{"model": "CTC audio transcriber", "dataset": "read English sentences (LibriTTS-R)", "train_examples": 15625, "n_mels": 80, "hop_length": 160, "input": "log_mel", "spec_augment": true, "win_length": 400, "tokenizer": "char", "vocab_size": 32, "arch": "transformer", "norm": "layernorm", "norm_position": "pre", "activation": "silu", "mlp_ratio": 4, "head_dim": 64, "fused_qkv": false, "bias": "none", "qk_norm": true, "parallel_block": false, "dropout": 0.05, "inner_norm": false, "moe": "top_k", "num_experts": 32, "moe_every": 2, "expert_mlp_ratio": 0.5, "experts_per_token": 2, "shared_expert": false, "subsampling": 2, "layers": 6, "width": 256, "positions": "conv", "residual_init": "scaled_by_depth", "optimizer": "adamw", "lr": 0.0014, "beta1": 0.8, "beta2": 0.95, "eps": 1e-08, "adaptive_grad_clip": 0.05, "ema_decay": 0.999, "steps": 9100, "batch_size": 256, "epochs": 149.1, "lr_schedule": "linear", "final_lr_fraction": 0, "warmup_steps": 450, "weight_decay": 0.4}
Rows from block 3 of a small CTC audio transcriber, named by matrix and row number. Rows with one number within an expert belong to one neuron, the router's apart. Each number is 128 + 24 x the weight over its row's rms, rounded and kept within 0 to 255. All counts start at 0. Numbers have three digits each. After the name is the row's rms in percent of the matrix's.
After each expert's rows are labels from the 100 clips, of 14848, where the router gives the expert most weight on average: "strongest on" is what is common among them. Only what is clearly more common there than usual is listed. The data: read English sentences (LibriTTS-R).
# router: router (model.blocks.3.mlp.router.weight, 32x256), inputs 128-255
# up: expert up (model.blocks.3.mlp.up, 32x128x256), inputs 128-255
# down: expert down (model.blocks.3.mlp.down, 32x256x128, transposed), outputs 128-255

# expert 1
router.1 064:131099105122175146165167138159154132086124176088148129117109143083125128115117116165096099171102146147130155129134052146116128099147136123134112125134078152134147091102142113086207118093109124137093142113141150126148102159117084117160108164136114134126141135092117124099157154112163120114112172153134152117152168132109150100133109107086120129121119124166120110156139163163135099181105
up.3 077:162149138165132139152139131107131134148099107113117118093109100100160120120108106145144127128117132162103130106077140088070120124142148145123121174126152124130134212111133157126122124108126114128122169108130169189131103154082129149154132132087150103101137137133121109179132101146109143206114102114095127075121134137140119114154187159111148153163145123171070131144134117136136123140130
down.3 085:087151122110180125121162110166147100149138123144103139132147140113110087148215114116129131105125190115169131142137100165145132114158127124112148131142102133160133140117097119133097143114125124145104118137117137121160161118091125118094118101072129148146143141137127103134110129133126121156103177141118157122177155122132112092130135120125147152112160161146144138118129152168163122114103
up.4 114:132100167171123169070109119165125126144153080094128134128171095116117100096146103162135128119125126103137115114139140164140129157138105113139105152133117108082108129130087130128105143134129148124117107116120134165107123104099174115085139119108104127157137131133107120142135086149160156148111123086134127116142205126104121132116127112137104133142140160111114164131121141127172110098164
down.4 106:130102125125188116141139107133128153115131113150126127124150130105119074152170144142142152093155213143131122137125136132175123121102124133091098149172111114119135112116134131142109150133139084178113163121121121170166133140137130137097025129082147149170117150117086091134134178139108136122094177144153155143124089132143131131157162130143107151130097141135107105093146113133108093124114
up.5 103:121143127150124126081116088109127192087145091124124139106132095126130158161138147100121120155123138109154130157089115125123134126116119132169115069126114121137149092169107153130096129172140156134118102128151094128070131139149112110095131127084156192134144086150195122121120153133072161124115158142158131144149133084140172141122173138149121125129100135107121120082120089136107141116130
down.5 123:125171136150115114140129141085122106126115136116128109135096138161130160113079155147119130133157115130140124108144109143133135120152129136159130149123119132107129130150136182115171128157101124080129171126174106133091096125140086100171147147149160104096136117158183135129163148123126159112111079148149104114093083133130186139095160125125106132155138096133114058117114123105087100135125
up.6 096:118146136111155160127129090142120161135136119177125093121105135155145133119125123109141119111115126143123181140143124070144139131104130073117109140158119142122104168112157041155100167158116136144131072116127118163106139099115085066140117121101134121189110162146113116138109129143127153118120130081196118171116106120155120147136159116155134138144122119163157161164115142134152126155154
down.6 094:191147149115095095125101125119148116126118129115149162149115136157172118107115084170119177136168115133093112111134131102146089144147128164123153144133213130094124175183143162129120149134143090074129153128144106122127145110136115145095155155127150120104132111125125128136162126133111106122128099120127137131085089142152146142160164113142143133114031142100126114125136139144120103122117
up.7 103:149116163149115112118117130126116159120125133110087113084147115115147133106125132142161095109141099144133097089104138121113123142145082111163104139111163136112138118123123142133099138159165136104143137131163092121110123125135132110131152097103144092106102169120134141084105100179128161130157111106120083152101141147167139163102118136182178119162132153142188152120101131110123142110122
down.7 088:148109149098063144140093140107136121100082146083119135110113126158125179099082139155095093147122043116090116096151086131127116171164127124112125096127101142119159148148090130136153116134125130134152124133126139096121116124129136120164163155144085167073131124202150161110132140123134131104132106133144068119121161133123158158120134115132127104126121140114171110117129128132111107109138
strongest on: voice: female

# expert 18
router.18 096:103163103097123154156127119165106155125130128164137106104129132141106105085122131083144141152114160110119151181099099156129110135133160146129116133127154121105145095119086148119091120157120152129164111110089089103155146114097141136100105112136119151151132100114132108153107096129099098132144120129104127161118126125100132135117135138115103144150143152093130153153111141142142111144133
up.3 095:153159094118123177089153095144169126097101116148119116141134162134176134121135112116111143126167117188118152106090168150147154118133125104118122146102127129119171122106124110140140147098087089123126118141149119164112159113139130129137152152115153137120132141133114129123125130156163150139107162071106142108132128176140117125136115142125124118080143137158152151070133090153119119119139
down.3 106:112156142115119082114152135084134092132156119164099129117125116137162076154112132120105135140152172120115117147102162139125150134185097151112176087068119150143129147151145150173137118113144123130140101143122171120153145115168177147093093130166134087138119145113147137145145108099123095134112159113122172168139103110150126126133093128115115132123106127128116117121128167103124098107116
up.4 093:144089152135124147148105123160153120123116139100096099129129121141154109123189098108134086155071086098137150146118112149155111077088134117135102144106141126105084142156110123136077167173108141129133101129114138106110092104138097122134158121166085159134123134184100094087133171150140102139121139099140175110187135107137139152127154185091113117157111128126149203133121142119137132123130
down.4 084:150103137131122131161125148119095178113149130127159119123121126112099148116132119106115125125139158136112141073152128185120139135119109113139122141147146186147153122093127113129135101088142151125094126184133123122122165150070110122123139097094107164127147140137123098116143121187144097108138078181130117129124147129117135150092133107115122100094152146109154175126099102129158136133163
up.5 105:131162151124093121081093122129140120151119144165070135117139140118145127147159127133127147122124107137159076115136073135086152110128150145138143103168107169108111140166134111146138141161096180139150137147121141169152187096112146142122122099132135138115098096099117104069105138159134180096123147131114126118108147123142128099169148121107115142161143119113152110096133154161129144168162
down.5 096:123130148116163202134099124160117132119157124087137187147146149123097103159114155128112155117093151190162119098100153124138106123148110168111129096155145142128175142115132152103124148139161121146142110111139162117121118109093118119100139149110151121108113133099115178148118094092115166139139103153112126070156070106115145150117137113134118107114129117153147161107132143192175092120141
up.6 096:119155103141126084116106114122154081108068135125189122095176136125129140087122099158083125144136138108130122109126092102129156100143115148111113120139133167163102118109147095160157117132153138131089110147107120164098134105103086110169136108084127098097142135111121188147152150138140143114118130136140105125174129158126134130104140065125167117131167143121140098138109106117158125170159
down.6 100:156150118153120062134153165070123118143138110149089129133095065106155113124121098148130105111136100137156121142135135116140139161156164148104176119126133101149110132141154148138132126124089106127128117170147112127148130119146145151114151155143151104137113158099126120161174163126112120157117128113150141125175135160136148128131102147120137143119116176172117116117104150077073121107161
up.7 101:113129146150167095125151097110130095148140121113135105171121116144157138109121143115087079098156091159139114079119159149150181142109129104120096167083148122138126148150160144158179106120126146107072120122115137113127073116202159142121130140161096102156118116160113108144154133131173151098130100124169163079118125105129101157117145126117135137131113118081160089104142158121111102134139
down.7 123:128159118152128098082198147098094100127159119156138098123119102100130101092123120137126080114154136110160101096112112133138141141105113147077149099130137151148147128149119133165117102113098125097117122154164145126137180115128145152124119158148102114110116151068116149135123104110124121136104123113149189142136170140155147162132111145112143182119132113118138108132136161090149124106137
strongest on: the word "the"

# expert 28
router.28 101:134119089116147157086144093184154139097119106125161097074149143167158115058118094163125103104160137117120144085057136094143118123115138117142154139125120107134108113121124112138169155144122132115128127110108155153132103111154084099121134118155107090141148121140115118128141152083169114146131150100144131107145113135100131107128121166107112132149125106123143141167130140140123158135149
up.3 101:107140147110125099124164174127115159150095112135126161098148130094158127112118084109106142118102154130114122131111089080073158062114150135153121074113143126089131132126131136116146087139149101117140125147120092132144122119124098120177163145131103144163150117148105141114084096098144101169154126180116097068096126108111165101128108132157157153144141108135102131135113173101116119123115
down.3 094:122140132130121157122118115112120153101144122143142157161109149088129104141104167104118126191151080157163124153134119112116153125094092121152098128110148157122129141143163127108172155119123096144123124139115114157140083128130152121099103182140107141155138118107115113097131119133134156133126137120098179145100157154130126137076117134057136130151103115139100125084090076084149175127111
up.4 108:141129114176156124102135149134130113119087147135160130099118132110125093133121113076107124166112172114106139131131100143139116121151122068189104144156144110072130160086130077137141110131153136144140095138106130142108113124098112140104106122101152118088159182153103128144090144120085114161126137129122105160098124129095131120125136124150176150144171136149125076111128095170149134193152
down.4 117:132146105118091141106103175111133146140159167158128103087094157148109133165099125134125083116138129125132135143140117115156152127112138100114117138129118125141147123150123134138142153147125096094118119162084091135110095115145133105126155123106125122133104115110126095081147177135096094113132107144128094133162177128169145127155083142134114151131140131142099147141075173109122143154122
up.5 098:088152110144133128104114133130165157098075111136109121110122128123100184154127134133100142122156132121117105149099126161120151122098115133132143129103136082097145151149127097105151124128148153156126115118102156109160125123111128127152191142150142118116156164112175118134101090127143183125073140146134124075134149180106110154108123121114147116129132124144080161134100117122137154159124
down.5 096:123123093138154102085131133113077136136153152099134107113108108130146074158102153105125147098184139106133123105192147143149159118077132171139109143123140134136174144132126102081107127173103108118163146149153135087157121145098105122137122087164098105145089119106116149101124104119132140100155119114120156123141146121150134135129138145146113119087132177132128121091124122105128153133138
up.6 105:113158103151125150130178144107148123169108153102108150164121143125138154128098138156122113089081144126119128146133133125110156136118150095103135135130091144099108143119147130131103136121135156148152160160138135142133118107090115138137155138079109140124120150131148142129100129156139132138100186162147151060145149090119142135113121082074116101124140126187143145109181124144164093137113
down.6 101:160105114135155172099105087163190124113129137159147135117128118145130097125097154099125155107118137157161119146120141102148114132158135105142133113157177113091084113149102123079112118155108129137190117107125159145149136150134123140183094121078151095087152116214146169116139147138105159085153149109083105120177156112141097106146139106142100143107137144099146119111101138146090160141121
up.7 100:103143102153143111137150188173140152122115127150174153107110102083131154131114170089117125126113158134088106164128105170135098145139126139151139103122147138087150109153121147098112097119163080100127146117120107104131102148128112170158095115114155133171138118150132131115132128102118160124142100160109116121089123120114132097157167134154121075073142129129068108158133131163099142108155
down.7 108:121114127116110121165145093113129115115157176146118152111132122141137113108102130122140132160138158177092183136123103101107100154097105164128097126125135120125103132131113130135135128127139147161164119122103130121175117130116119144091143102128120134111167088176085130099153117135158169113144114167103153133137112116132085127104164153159140116161128185093153113122152113106150128096111
strongest on: voice: male

# expert 20
router.20 100:099101127119136162165117103122141118111155140142110133078149146133146145112124111156091166141125136136118153105109080083136164128129109160114175116122150146145105117113140164103117116127115119066148096099087122112144116110132145112173131127119166146162106163125119169158108179141093096114083067148155136101163192118132142131106110103158130122165157146150120138081105113128138120131133
up.8 093:168123158116132118162159102122128110125112086083124107141134156156138151128140119094122122124127132066113149158121122130134111098142110129140149119168147132099147083136110121178162156111170116153082170141132154112158109132085121114113156094131127133098103163149138128113136100149132148132085110159158141103097120105170114144127117148158150155140082138125085119127117115119096109153154
down.8 091:125152119091111099152158074101139114123110118125153119112159154131175131117102186134133153151079075133103107144150085095160137116109118124108170117132112120120105127169117106140114147119115101109130104163134104116134155114072128166151157138116159118140096123077133126145143167114090165114142136151120116095141112142157151151148137139111103145098131130186107126168095137156161139135130
up.9 112:138139092121106145142200100112092097142123087094170128147139097167083158122101146101157132204151081154151107137061133124135103119143182132126093128113144124109152110117141091160114100109119134141132110158099106106158120173135096111126146119108092145119133126179141080124134105099163079126103136104099140164110121150125156145118173119119127141132078084122112152132155116130113173171111
down.9 113:116135083123144181129134122099151144136130087094169135128130136155120121147116095150160139107100138103140161135125129135152147115176153152127150155158104093140152113135138054149094155122119134141142165112117080117140103123123126119150146132065121100123110107143138137139135138115111091114131090164102080114179115128086117086125092108214141099145089087131104138130109148161120158151110
up.10 119:137102136133106115115133130077105119067162087096138162143100124127138159140103127116167101113120147116185129141100133151113114157204147133118154111177118139150120121153138126144106133146165101180146135142093160129125094174124098111070102101157134158122166132161126087105169145122138132104080115149126103139122091122129115089110133138142116093159045121107170128132114153126139112110118
down.10 129:144125120145132129086123117128158076089125116143157130148095091117125123122134150060091152140105129148134150146111136151132153136138098091114149148145116136140133137159158009121080110093135140146160166132129114107145109170151131166137103091139102094149105122176127125099174127140150159129136142090141141125117145141124121104118143147118152128134118157114123111127145098126093117134106
up.11 101:083173128106156157111046101100117125159105129143111156134106159162091125135154143120146144129122153119159119103140158120149146135116096117146124132173094109069189153152078118134208161135096166101114125142094133183099120090162157100140150115146125141152145131096127150140124100150117088123112115148154121164118133115107094138113067149115098134136095139142156135115177173140120097141147
down.11 107:149125134146137095141146093105159130145112095078083103150153136119093129156148074100109090110154130137158181116142139099109110177122168136095090135102124127155136160147139167122138148108090143157161130142138121151129080164141114106096116170147127113136179175124136147154133132177137147158079107119156103140099129102129141131091159126083130119167134140125156126112132152131161105143139
up.12 084:172089113141146105125139114162168123180144155087185115135150096111156146126144112086095131102140099124083110082102157145153106107131164124093146099152112105148156132089146138117121129120122146151137160141148150125122110148100070147072136138128097144111145150150116139127162155106129164131181123066115142151133123129147145163161147115139114120094136103122184092109102099144111167166068
down.12 085:098112140122109103126141105093097141081139114140139151123120122141129181103148133137113095154118122148134142121129151139097131156129091167091168105162146132101112139143157144110144159116163101152108177157124121112147139105166161156131127139145106163123107089101141123122116140112150104155122144111092101113119134131098110121153120158123112112121144103147066151133138124082142151120128
strongest on: the word "of"

# expert 7
router.7 091:078128159097101177155124131152105106119144136162101128149123130144111170173152145142135091141171125098137102105146185161131120107129139151117113132109120121130153134068181113105108140117102121109113160102159103085092125111153149130125109141156173107129112121107127138086119105139104117088144146123099153134129127137101136159091127166077121165136085113109132155179113116090109092130088
up.3 111:108181133128122115134094139144156120129125117127123106101103150132105103130087123091075149128121137133084158141170106111116166145160113130121069140099093084126134116116115124112124105163149113138119117107152134177103145115116139175122133123125131115151147102132157101092162118111124127111111061113141108092158127110155124140131144126114118102104139132137131111115173138123154137100155
down.3 117:126081112131117122168197114124110101112125088126129129100089123127132153121172174172083108135146111113136150090089154100135125135168139136138173117104118128072121123136147157142137115092131085164082110151141150159078095137161154148125110149133089150118135135111129153121133131134097142137125168130091166119091160073108123153117104129128134169164133135139124122112127083131179130104126
up.4 091:138161108109113144159093127146161124144100076132173142123075108170113100103108152113132117142116120134138114136137125132057101135099094127156122133126075125166128168110103158105121114083118112096168156150105165131121144076068088105175132117127138093164147117108133159139149122126152134099121123136146113124107125129123126136126179096116106115132137106132102158142148120125117103143135
down.4 087:128128148119055134098126139100128135114128140106113141122128121149123151136089154155143143141124154165138096159153136118112128151094149169126164118132182121166117121113126119162154157185110130113135121048077097114149107153137092097116142108120128134112089101138111084133144141139129152118146107140131107153155097128138161128159113152131163119151111128108120076120138140110106132179124
up.5 095:121147135120150132077124140118196130137117109148131115140112150079119146130144109103094139116124116136129141159141124128101083141128128124130090159129121172112130154142103159110162148094098104107149115159140143127120129159079123143128131119131121157122098111129120130134097096116126126114122158187133132122137148116132116111095148111141105127162124125161139128107091108125089154130091
down.5 092:121146104094110146131159116124101115146130127113121154144140081110178110094118135180151145103100131111132137136124133141168087138125169176166161118130156115129142121124107134176100123136143135103120147118121159065132109128097168116136114106149162099087112105133119139103140154168093103107131163090104094126133138146163099158137126091133087149113109180148106111132113136130163103136148
up.6 091:126134091155135103133131148145174127053148107126111137118097128065087165153126160124137138157118126133126135142111127113147129153177078107142147141185096186125125137110164104132122125095101129155156164139150124167093140096089175125144145148192131132117088125132101139116162154168110112081117114109130114146117142116125115119132113120124144117140130114121117158163104112133150134099128
down.6 083:129158117133124167125142132126138086169167133129151106109150119131114129150123161110169128118123086102146086108116119082108145155093114137178155142115091116121141134109115142128130153085128119080117106101138143129126131160148118157085164141137171125150155102117142103130105091104092196167144157130112129111139103151121165179148106138141110108100145098106083114127137088130092104116141
up.7 099:138125129109171145102144156105104127159096080154106116153117129103102135098068137124132146137146127169136129122142122132145135164150083120117138145132095120095154174167112109096159096140139096170113146162110100131158122120148141082142141145115148193152119147110091134111096125161142129124059152096146121174114111135111125123119115131136130094151170125136172133152101115165133142110137
down.7 087:128167073140132144113147110104131138125146143113151084124149102086121100101123127117166112166108151097106106158141096109155162134132115156102141146138175110169150081108124133129140131113144140103146072100153168206121114119135150112117134123121118135111151130121142146108158176128126126124155108078100131143172116089089114128129168110141111121104114112110143121138105153141141149132118
strongest on: the word "i"

# expert 26
router.26 104:114098114109121108119133155102130158124067152099117187121146144119128096163094161134118177110135136152157100164135105123159162151145103154139179154147100151108127109150094120163106149116141123151114132115133157128143154128086104128128092131130095153153118129116140127089146105143078161096093137128152106134114153146170105118183143154145113130103135160160093102094166146142128095103137
up.8 103:159188125130085130125077105135120124125125083124195135112139152102111119112131101139107113123122123070088151142118121142145107115110177130153141123111093101182133141132131146108144095146102133149133139109077089130153147150118165132096141135152143109079144151139167121171167125118130148115113111112136119146116127096123121154150124131119128121139081067140167108130155107116137110100128
down.8 115:134098169130125123150132120149162127105154130142099137112149108138120094107154142082114135129108116100114164156102101116078083129092110122096121144149123157134112161135162138107122139130158156123122129127146092128133165155144158126116142146100145136141118126167135110116144127131142155117085130150122127133108164086147135107079153154145132188172099153139186114142162101098089141112086
up.9 107:127148146140132120130155082136124174136126122119192128156117125135155113131087122106120124112140125146155111127148107157074136122141105136183112125111101097151115170124131097158144152105122120148107119104092144128155125095179120115106136103106161116155141164159138199150095113110128117134167108145158112147128115116116146103123124088130152102130127106103153114140156147136121131099176
down.9 104:144161133123128147107126095104102122151094146117126113147134128098153124171104114168126127134160183135132120172185117109118125115148153162126165118151140094138132162085091126125147120130163161143116131093133113132106128110132099118153110084105130136101114128103131153112087130092104148145147145159108073107131105160122113139121134113189135099091152141176117076134097106094091120135127
up.10 090:150115071093119100105156112161162133123109144130167133100167136112172097114154150124141137133143142129138142163081091090128135124129125117182131154134099147100132147141120089119127143114195141152121126191152153119094174111143125098154143122108094171149142170136123165105122142110137142106159157104108091141132132123119153130121150083104117094126132171150149118131089172159176130095125
down.10 085:136177131152077123123117130096142101176149142136126089128081151152110171176098125128113108097161141117179109098141191141095113107141123124115116103138090091121129124134169104140098120144117080098132151094122132131123093104139169139112145104131138117136090079121102113172120182093087108101149097160089157107134095089101159130122092097107122086121124126131140104104149087097133133109165
up.11 111:082122158125160171081104100114082150135150116118122128166154150138087170130101138126183127133104158126139154049118143107114138088144103140178140103088105118124129172090142153143119136134129082178100140162130115095124095111150188103138159117123128159150133100143093091104123154124123135108135149106142112108106113041103143181093119138144150120134116108068118124160115104195129127123140
down.11 119:114132139132124083101140119153112164124139123113134183121151092144136113133119075132135105127138139128149094101164145121089085086152113141167166135117119130130155100140166099151147083194155114125157117114107086153127147191094105136140153178157134091126093126150131094150131134128117110109150067116135097115148132104171117126122128136144146160095130137142125120156149177155094145119145
up.12 094:124112189096147141106143127159154112090134106133134102110135117119138110098155111141128171184196173113146149123114117171129114118116169129131127132118095104133131105156168113114152127146105142141129086147106168126119113152139121152182137145123176077111147172140102076083139126086123137089098102085117118085127158107126108105103149159138131092133117140129143122129117156136141113131124
down.12 096:099156091120109148126119108125144150143131148156128152143128177145109119116116126124080075115103155149144094152131121105124108148120113127116076157090144149089163149130075134083113146152162146124137198105087115105096135120141137108113165135129123178105157120132095164109110127145081109135142124136157106087135179100130129141122149092120146121151127138130122160164074133115127092140153
strongest on: the word "the"

# expert 27
router.27 088:114140152075153100154175108124152182102075131135148149097117137141143151094124100136104094158095139157122164126104081114117143120156136152167157161123101131129158074039133135142170131112124147136098133143114158143102107136097110096149104103150114189133134153129177172103166156121137090128112174126151151114132091127125138126111115136125145134121117082177134109125127159138137152165118
up.8 088:079139172114157124106142123066172137152087122148155153124118164143135154125119072108115136086110131120125103110118133147097123114202126136107132165118117107184153152115166129108134143131118142124122129103110085175142145102149129096108157119144164127118139104149123124142181099106141106093137107160149112124127095145119095140124124151150186083150137091135160086146151130094128150135114
down.8 098:109110126106101105091133124111140150098149143124115158137094086119105144143154106141105096113161153130097134116106113121108079132145145078138122116154113133142108155143102160147118132102142110140170105106091170146152120107163133100132121144138151114114149127159089118153121143159132126164151146176112124173159129151138092155111128142099095118173124154126104128102129153156134087125153
up.9 100:131096126154123174098122146138099156156128145078178178114177139150104154112121138087123091144147124095133124118124164149148112136160110099106098116112159134075137130139095064128104150153178100071172174127129119081125128157108116090131133114126128117115133117145119139130154162102124181109149090120130107140101119131102145096130160105141156139128108156124130132115180124099085111131110
down.9 091:105110137126139134112102108158150119116131134108184150109157146154098139150110124093162151152123085138154129110133107103113147114141107095147087089150130124124166094115103096110149082173123123104142147138136156130112155129125138134150158135097120111096086166130131120109144128104137156139106124160127154064081088080091138100102176161119131156157128092154155086135060172186134154136108
up.10 095:115113179132159102115143148072190132141114115160160148109109160092145127137119095118128154098122146147159111113151145135110123153157149148076135126140097121171157125115117128091137119130147117146107142122095105153161148109145175091107117137137134154101147089125110096104173125121204098114136118141146142142126126167112084140150106116137173111166130099116153092117189128115125104146119
down.10 095:091084104108115112111143117145132167138143125141121155136117123111135120128146111118087113123146214127109146136125115151117064143166152097129135095172114104179102148110120166155123128111155126135098117110096139121166100128153148105108123104126165100144174131115078124139127161144116099141151127161116135155159132144102088162144125153121106138146115130120089123104119139161146099120185
up.11 088:138117134106126123098081139129138130159138118073160147094119167127112172124120145126161105141121145104131107098169148182137125120103105105111083142124131107055118140161089089132136131122173133084141140115118145128112143122111101093127118130107118134121133123150138116155095136142126154098162126098105110169126155145128122102143136112126141148134076192121150180098149117126106101120142
down.11 092:143124140167113105142102127151151121125114126090151139074144138117106128118138132159147147150131108137132160129119125112132121101136101109146074101148140130126137098150145087151144113188118137131133175129129113118111080133128133154134152140110110152102098111149153117119129142128132180117073155143146129075089096103074124088092143116126140113177131117151176097120093159135132149131104
up.12 100:152074116143134124092094176104116081138151100089168119188127115097083148114100134137132119102140094122101112121134167151133109134131120099122080140148148101090159131158099084136161135136139141079136144137117102094135121125129124101148142179107109125130110125114115101160155151178138159081145115107071105138090157155117138093111139108103123131156150162124148141095130101139141106105097
down.12 084:127140140146144078076167086182140131131123127128134184105153130094118164123127131130135114142120160137136143175109104096140117081122112077156089085150133123139143126125117078141164111143112163113118135097118135159115117136118178130137127161113092125136119134122097115107126153104127170153113179158161130103116107122106106100104141090155156141157164117148163110140168129159136134119113
strongest on: voice: male

# expert 30
router.30 121:120102119153138151130140154178135163072156123104157108086138129109153114152139113171126092116115149138082193110130064111120099106158156112101125111119113131132118115101145105138153099112147115123153121137116141103124136146133159123116126123115106157101122142075126153127128153105166111114096178153107163146170147202125139152142127138107110085146093118160149165119132123170130123148098
up.3 102:096188125150100097137123152175141092098128088152091122110147155072159134139140110173133145103128143100149126133097126141138109150164158146150100156123165157142118129138119135136157153121065087133136124098119149141104121161118102151179123111138114093142123104139132144124103155082127166130186133086158150122129136136120135143135129114110170147124149147163131168178117101118147109114123
down.3 097:146109143122113127147088112124096117126141097069136168141154084094123095165127092104141119116142125129106132097167123151135147104092088080127135151144103087094168143097143123118125141132171118164135139132131187067152189136139145143135148169160118124162149125108114138141094138152128127131076147125144093141112111128149120154117116130130127093132135130114111108134190108133144117095109
up.4 098:106116114129110117147123102158137133107114116108136126147152100136144141134168158096113103132122125116122133144122128163134080125135134121157100126124133136133147146122112104190135067089125166177100132096168205124111115091113120092143136068129099106140147125098153156157109091124124118165174173166132187072124153119131126119113174086187165103114119139097115152143165129141116158169124
down.4 095:132113150122148111134149135117170124139115184138137126113090144146116134145154104158079104117096176152130130195146130136141138148115113126119125076156093133122144140134115082137098102098146093141082085191123105113152148134137139140087099120114136115183187125111093119118132110145140102110104152135133140129138144123148144117137123152125114144138096096154164123087164158111110110124150
up.5 098:147148093163125134154079181131132139124118167132095146114170158129136122103119133172099188112120117154165115175114141168130156118121142152154090144114138138170140108061091092116143132124102132150167133109127133137135082145099123092083082120119130134128140118146154102125093150131100163107162162114150086095105130126145113163144148118093143103103112147160115119112114106068118131155149
down.5 096:128136112152115095120095107138116140162158138118120108124128085147118139158099142123163100106150123109085119085132115177106070112143146119150100120154131150114154123099115106176102132161133137112146119181131069150182121119126125126116146101107120149110147144172161120152076136102120154069128134076116119148115147131144137082149100130131162149137120107087113142176141128158146157145132
up.6 096:106130127127182128139188110092162143101118113185144124135145168135122169120164156105067134105158133122126142102134111132100089114152135098122160110106128126175159149156103109102110114133081119102135129173141122167121172125123109086146158123124144113178137136114159128156111110077136141139136146150129140080121127109133115097125162139178163098100132155179103140119146106141120115119162
down.6 093:096122125125081142101123132150169165136112156158146118123121163144117147156143151146124102113111145132151135125134122121152128155102170097149109136146098114146170143126130111141102157137133114107077122127067098103162169084103129117105190129125145140116138145077140154139103133097085087140137121115157127142146165132128141145145132149121115144161135124161113146091100110115137156119150
up.7 106:180153101140106119175102106133117123137134149155148137129124101152110186130137134108084162139116128109158109142106132131154126142123156119129116111097123154166142123140136116130080129122151150109117116151109131156121107161099128114132156065104155147173103139135140162148143131108134137136145131126146109084115134131145139075143183125132131122130131142096071149103160131131118131142141
down.7 120:109132131090157137107119140131108121136160120085101135107096111107162147131146130107109137136121116159153177117138093127160145128121142148150127140122115088156102103165159116154140107184092134163105110127142090162126101118149097124132095122198140113166126127166126083114151122136160123169122119163128144137121123142130125068071103137151135134127155126107096111118105151105068099131142
strongest on: voice: male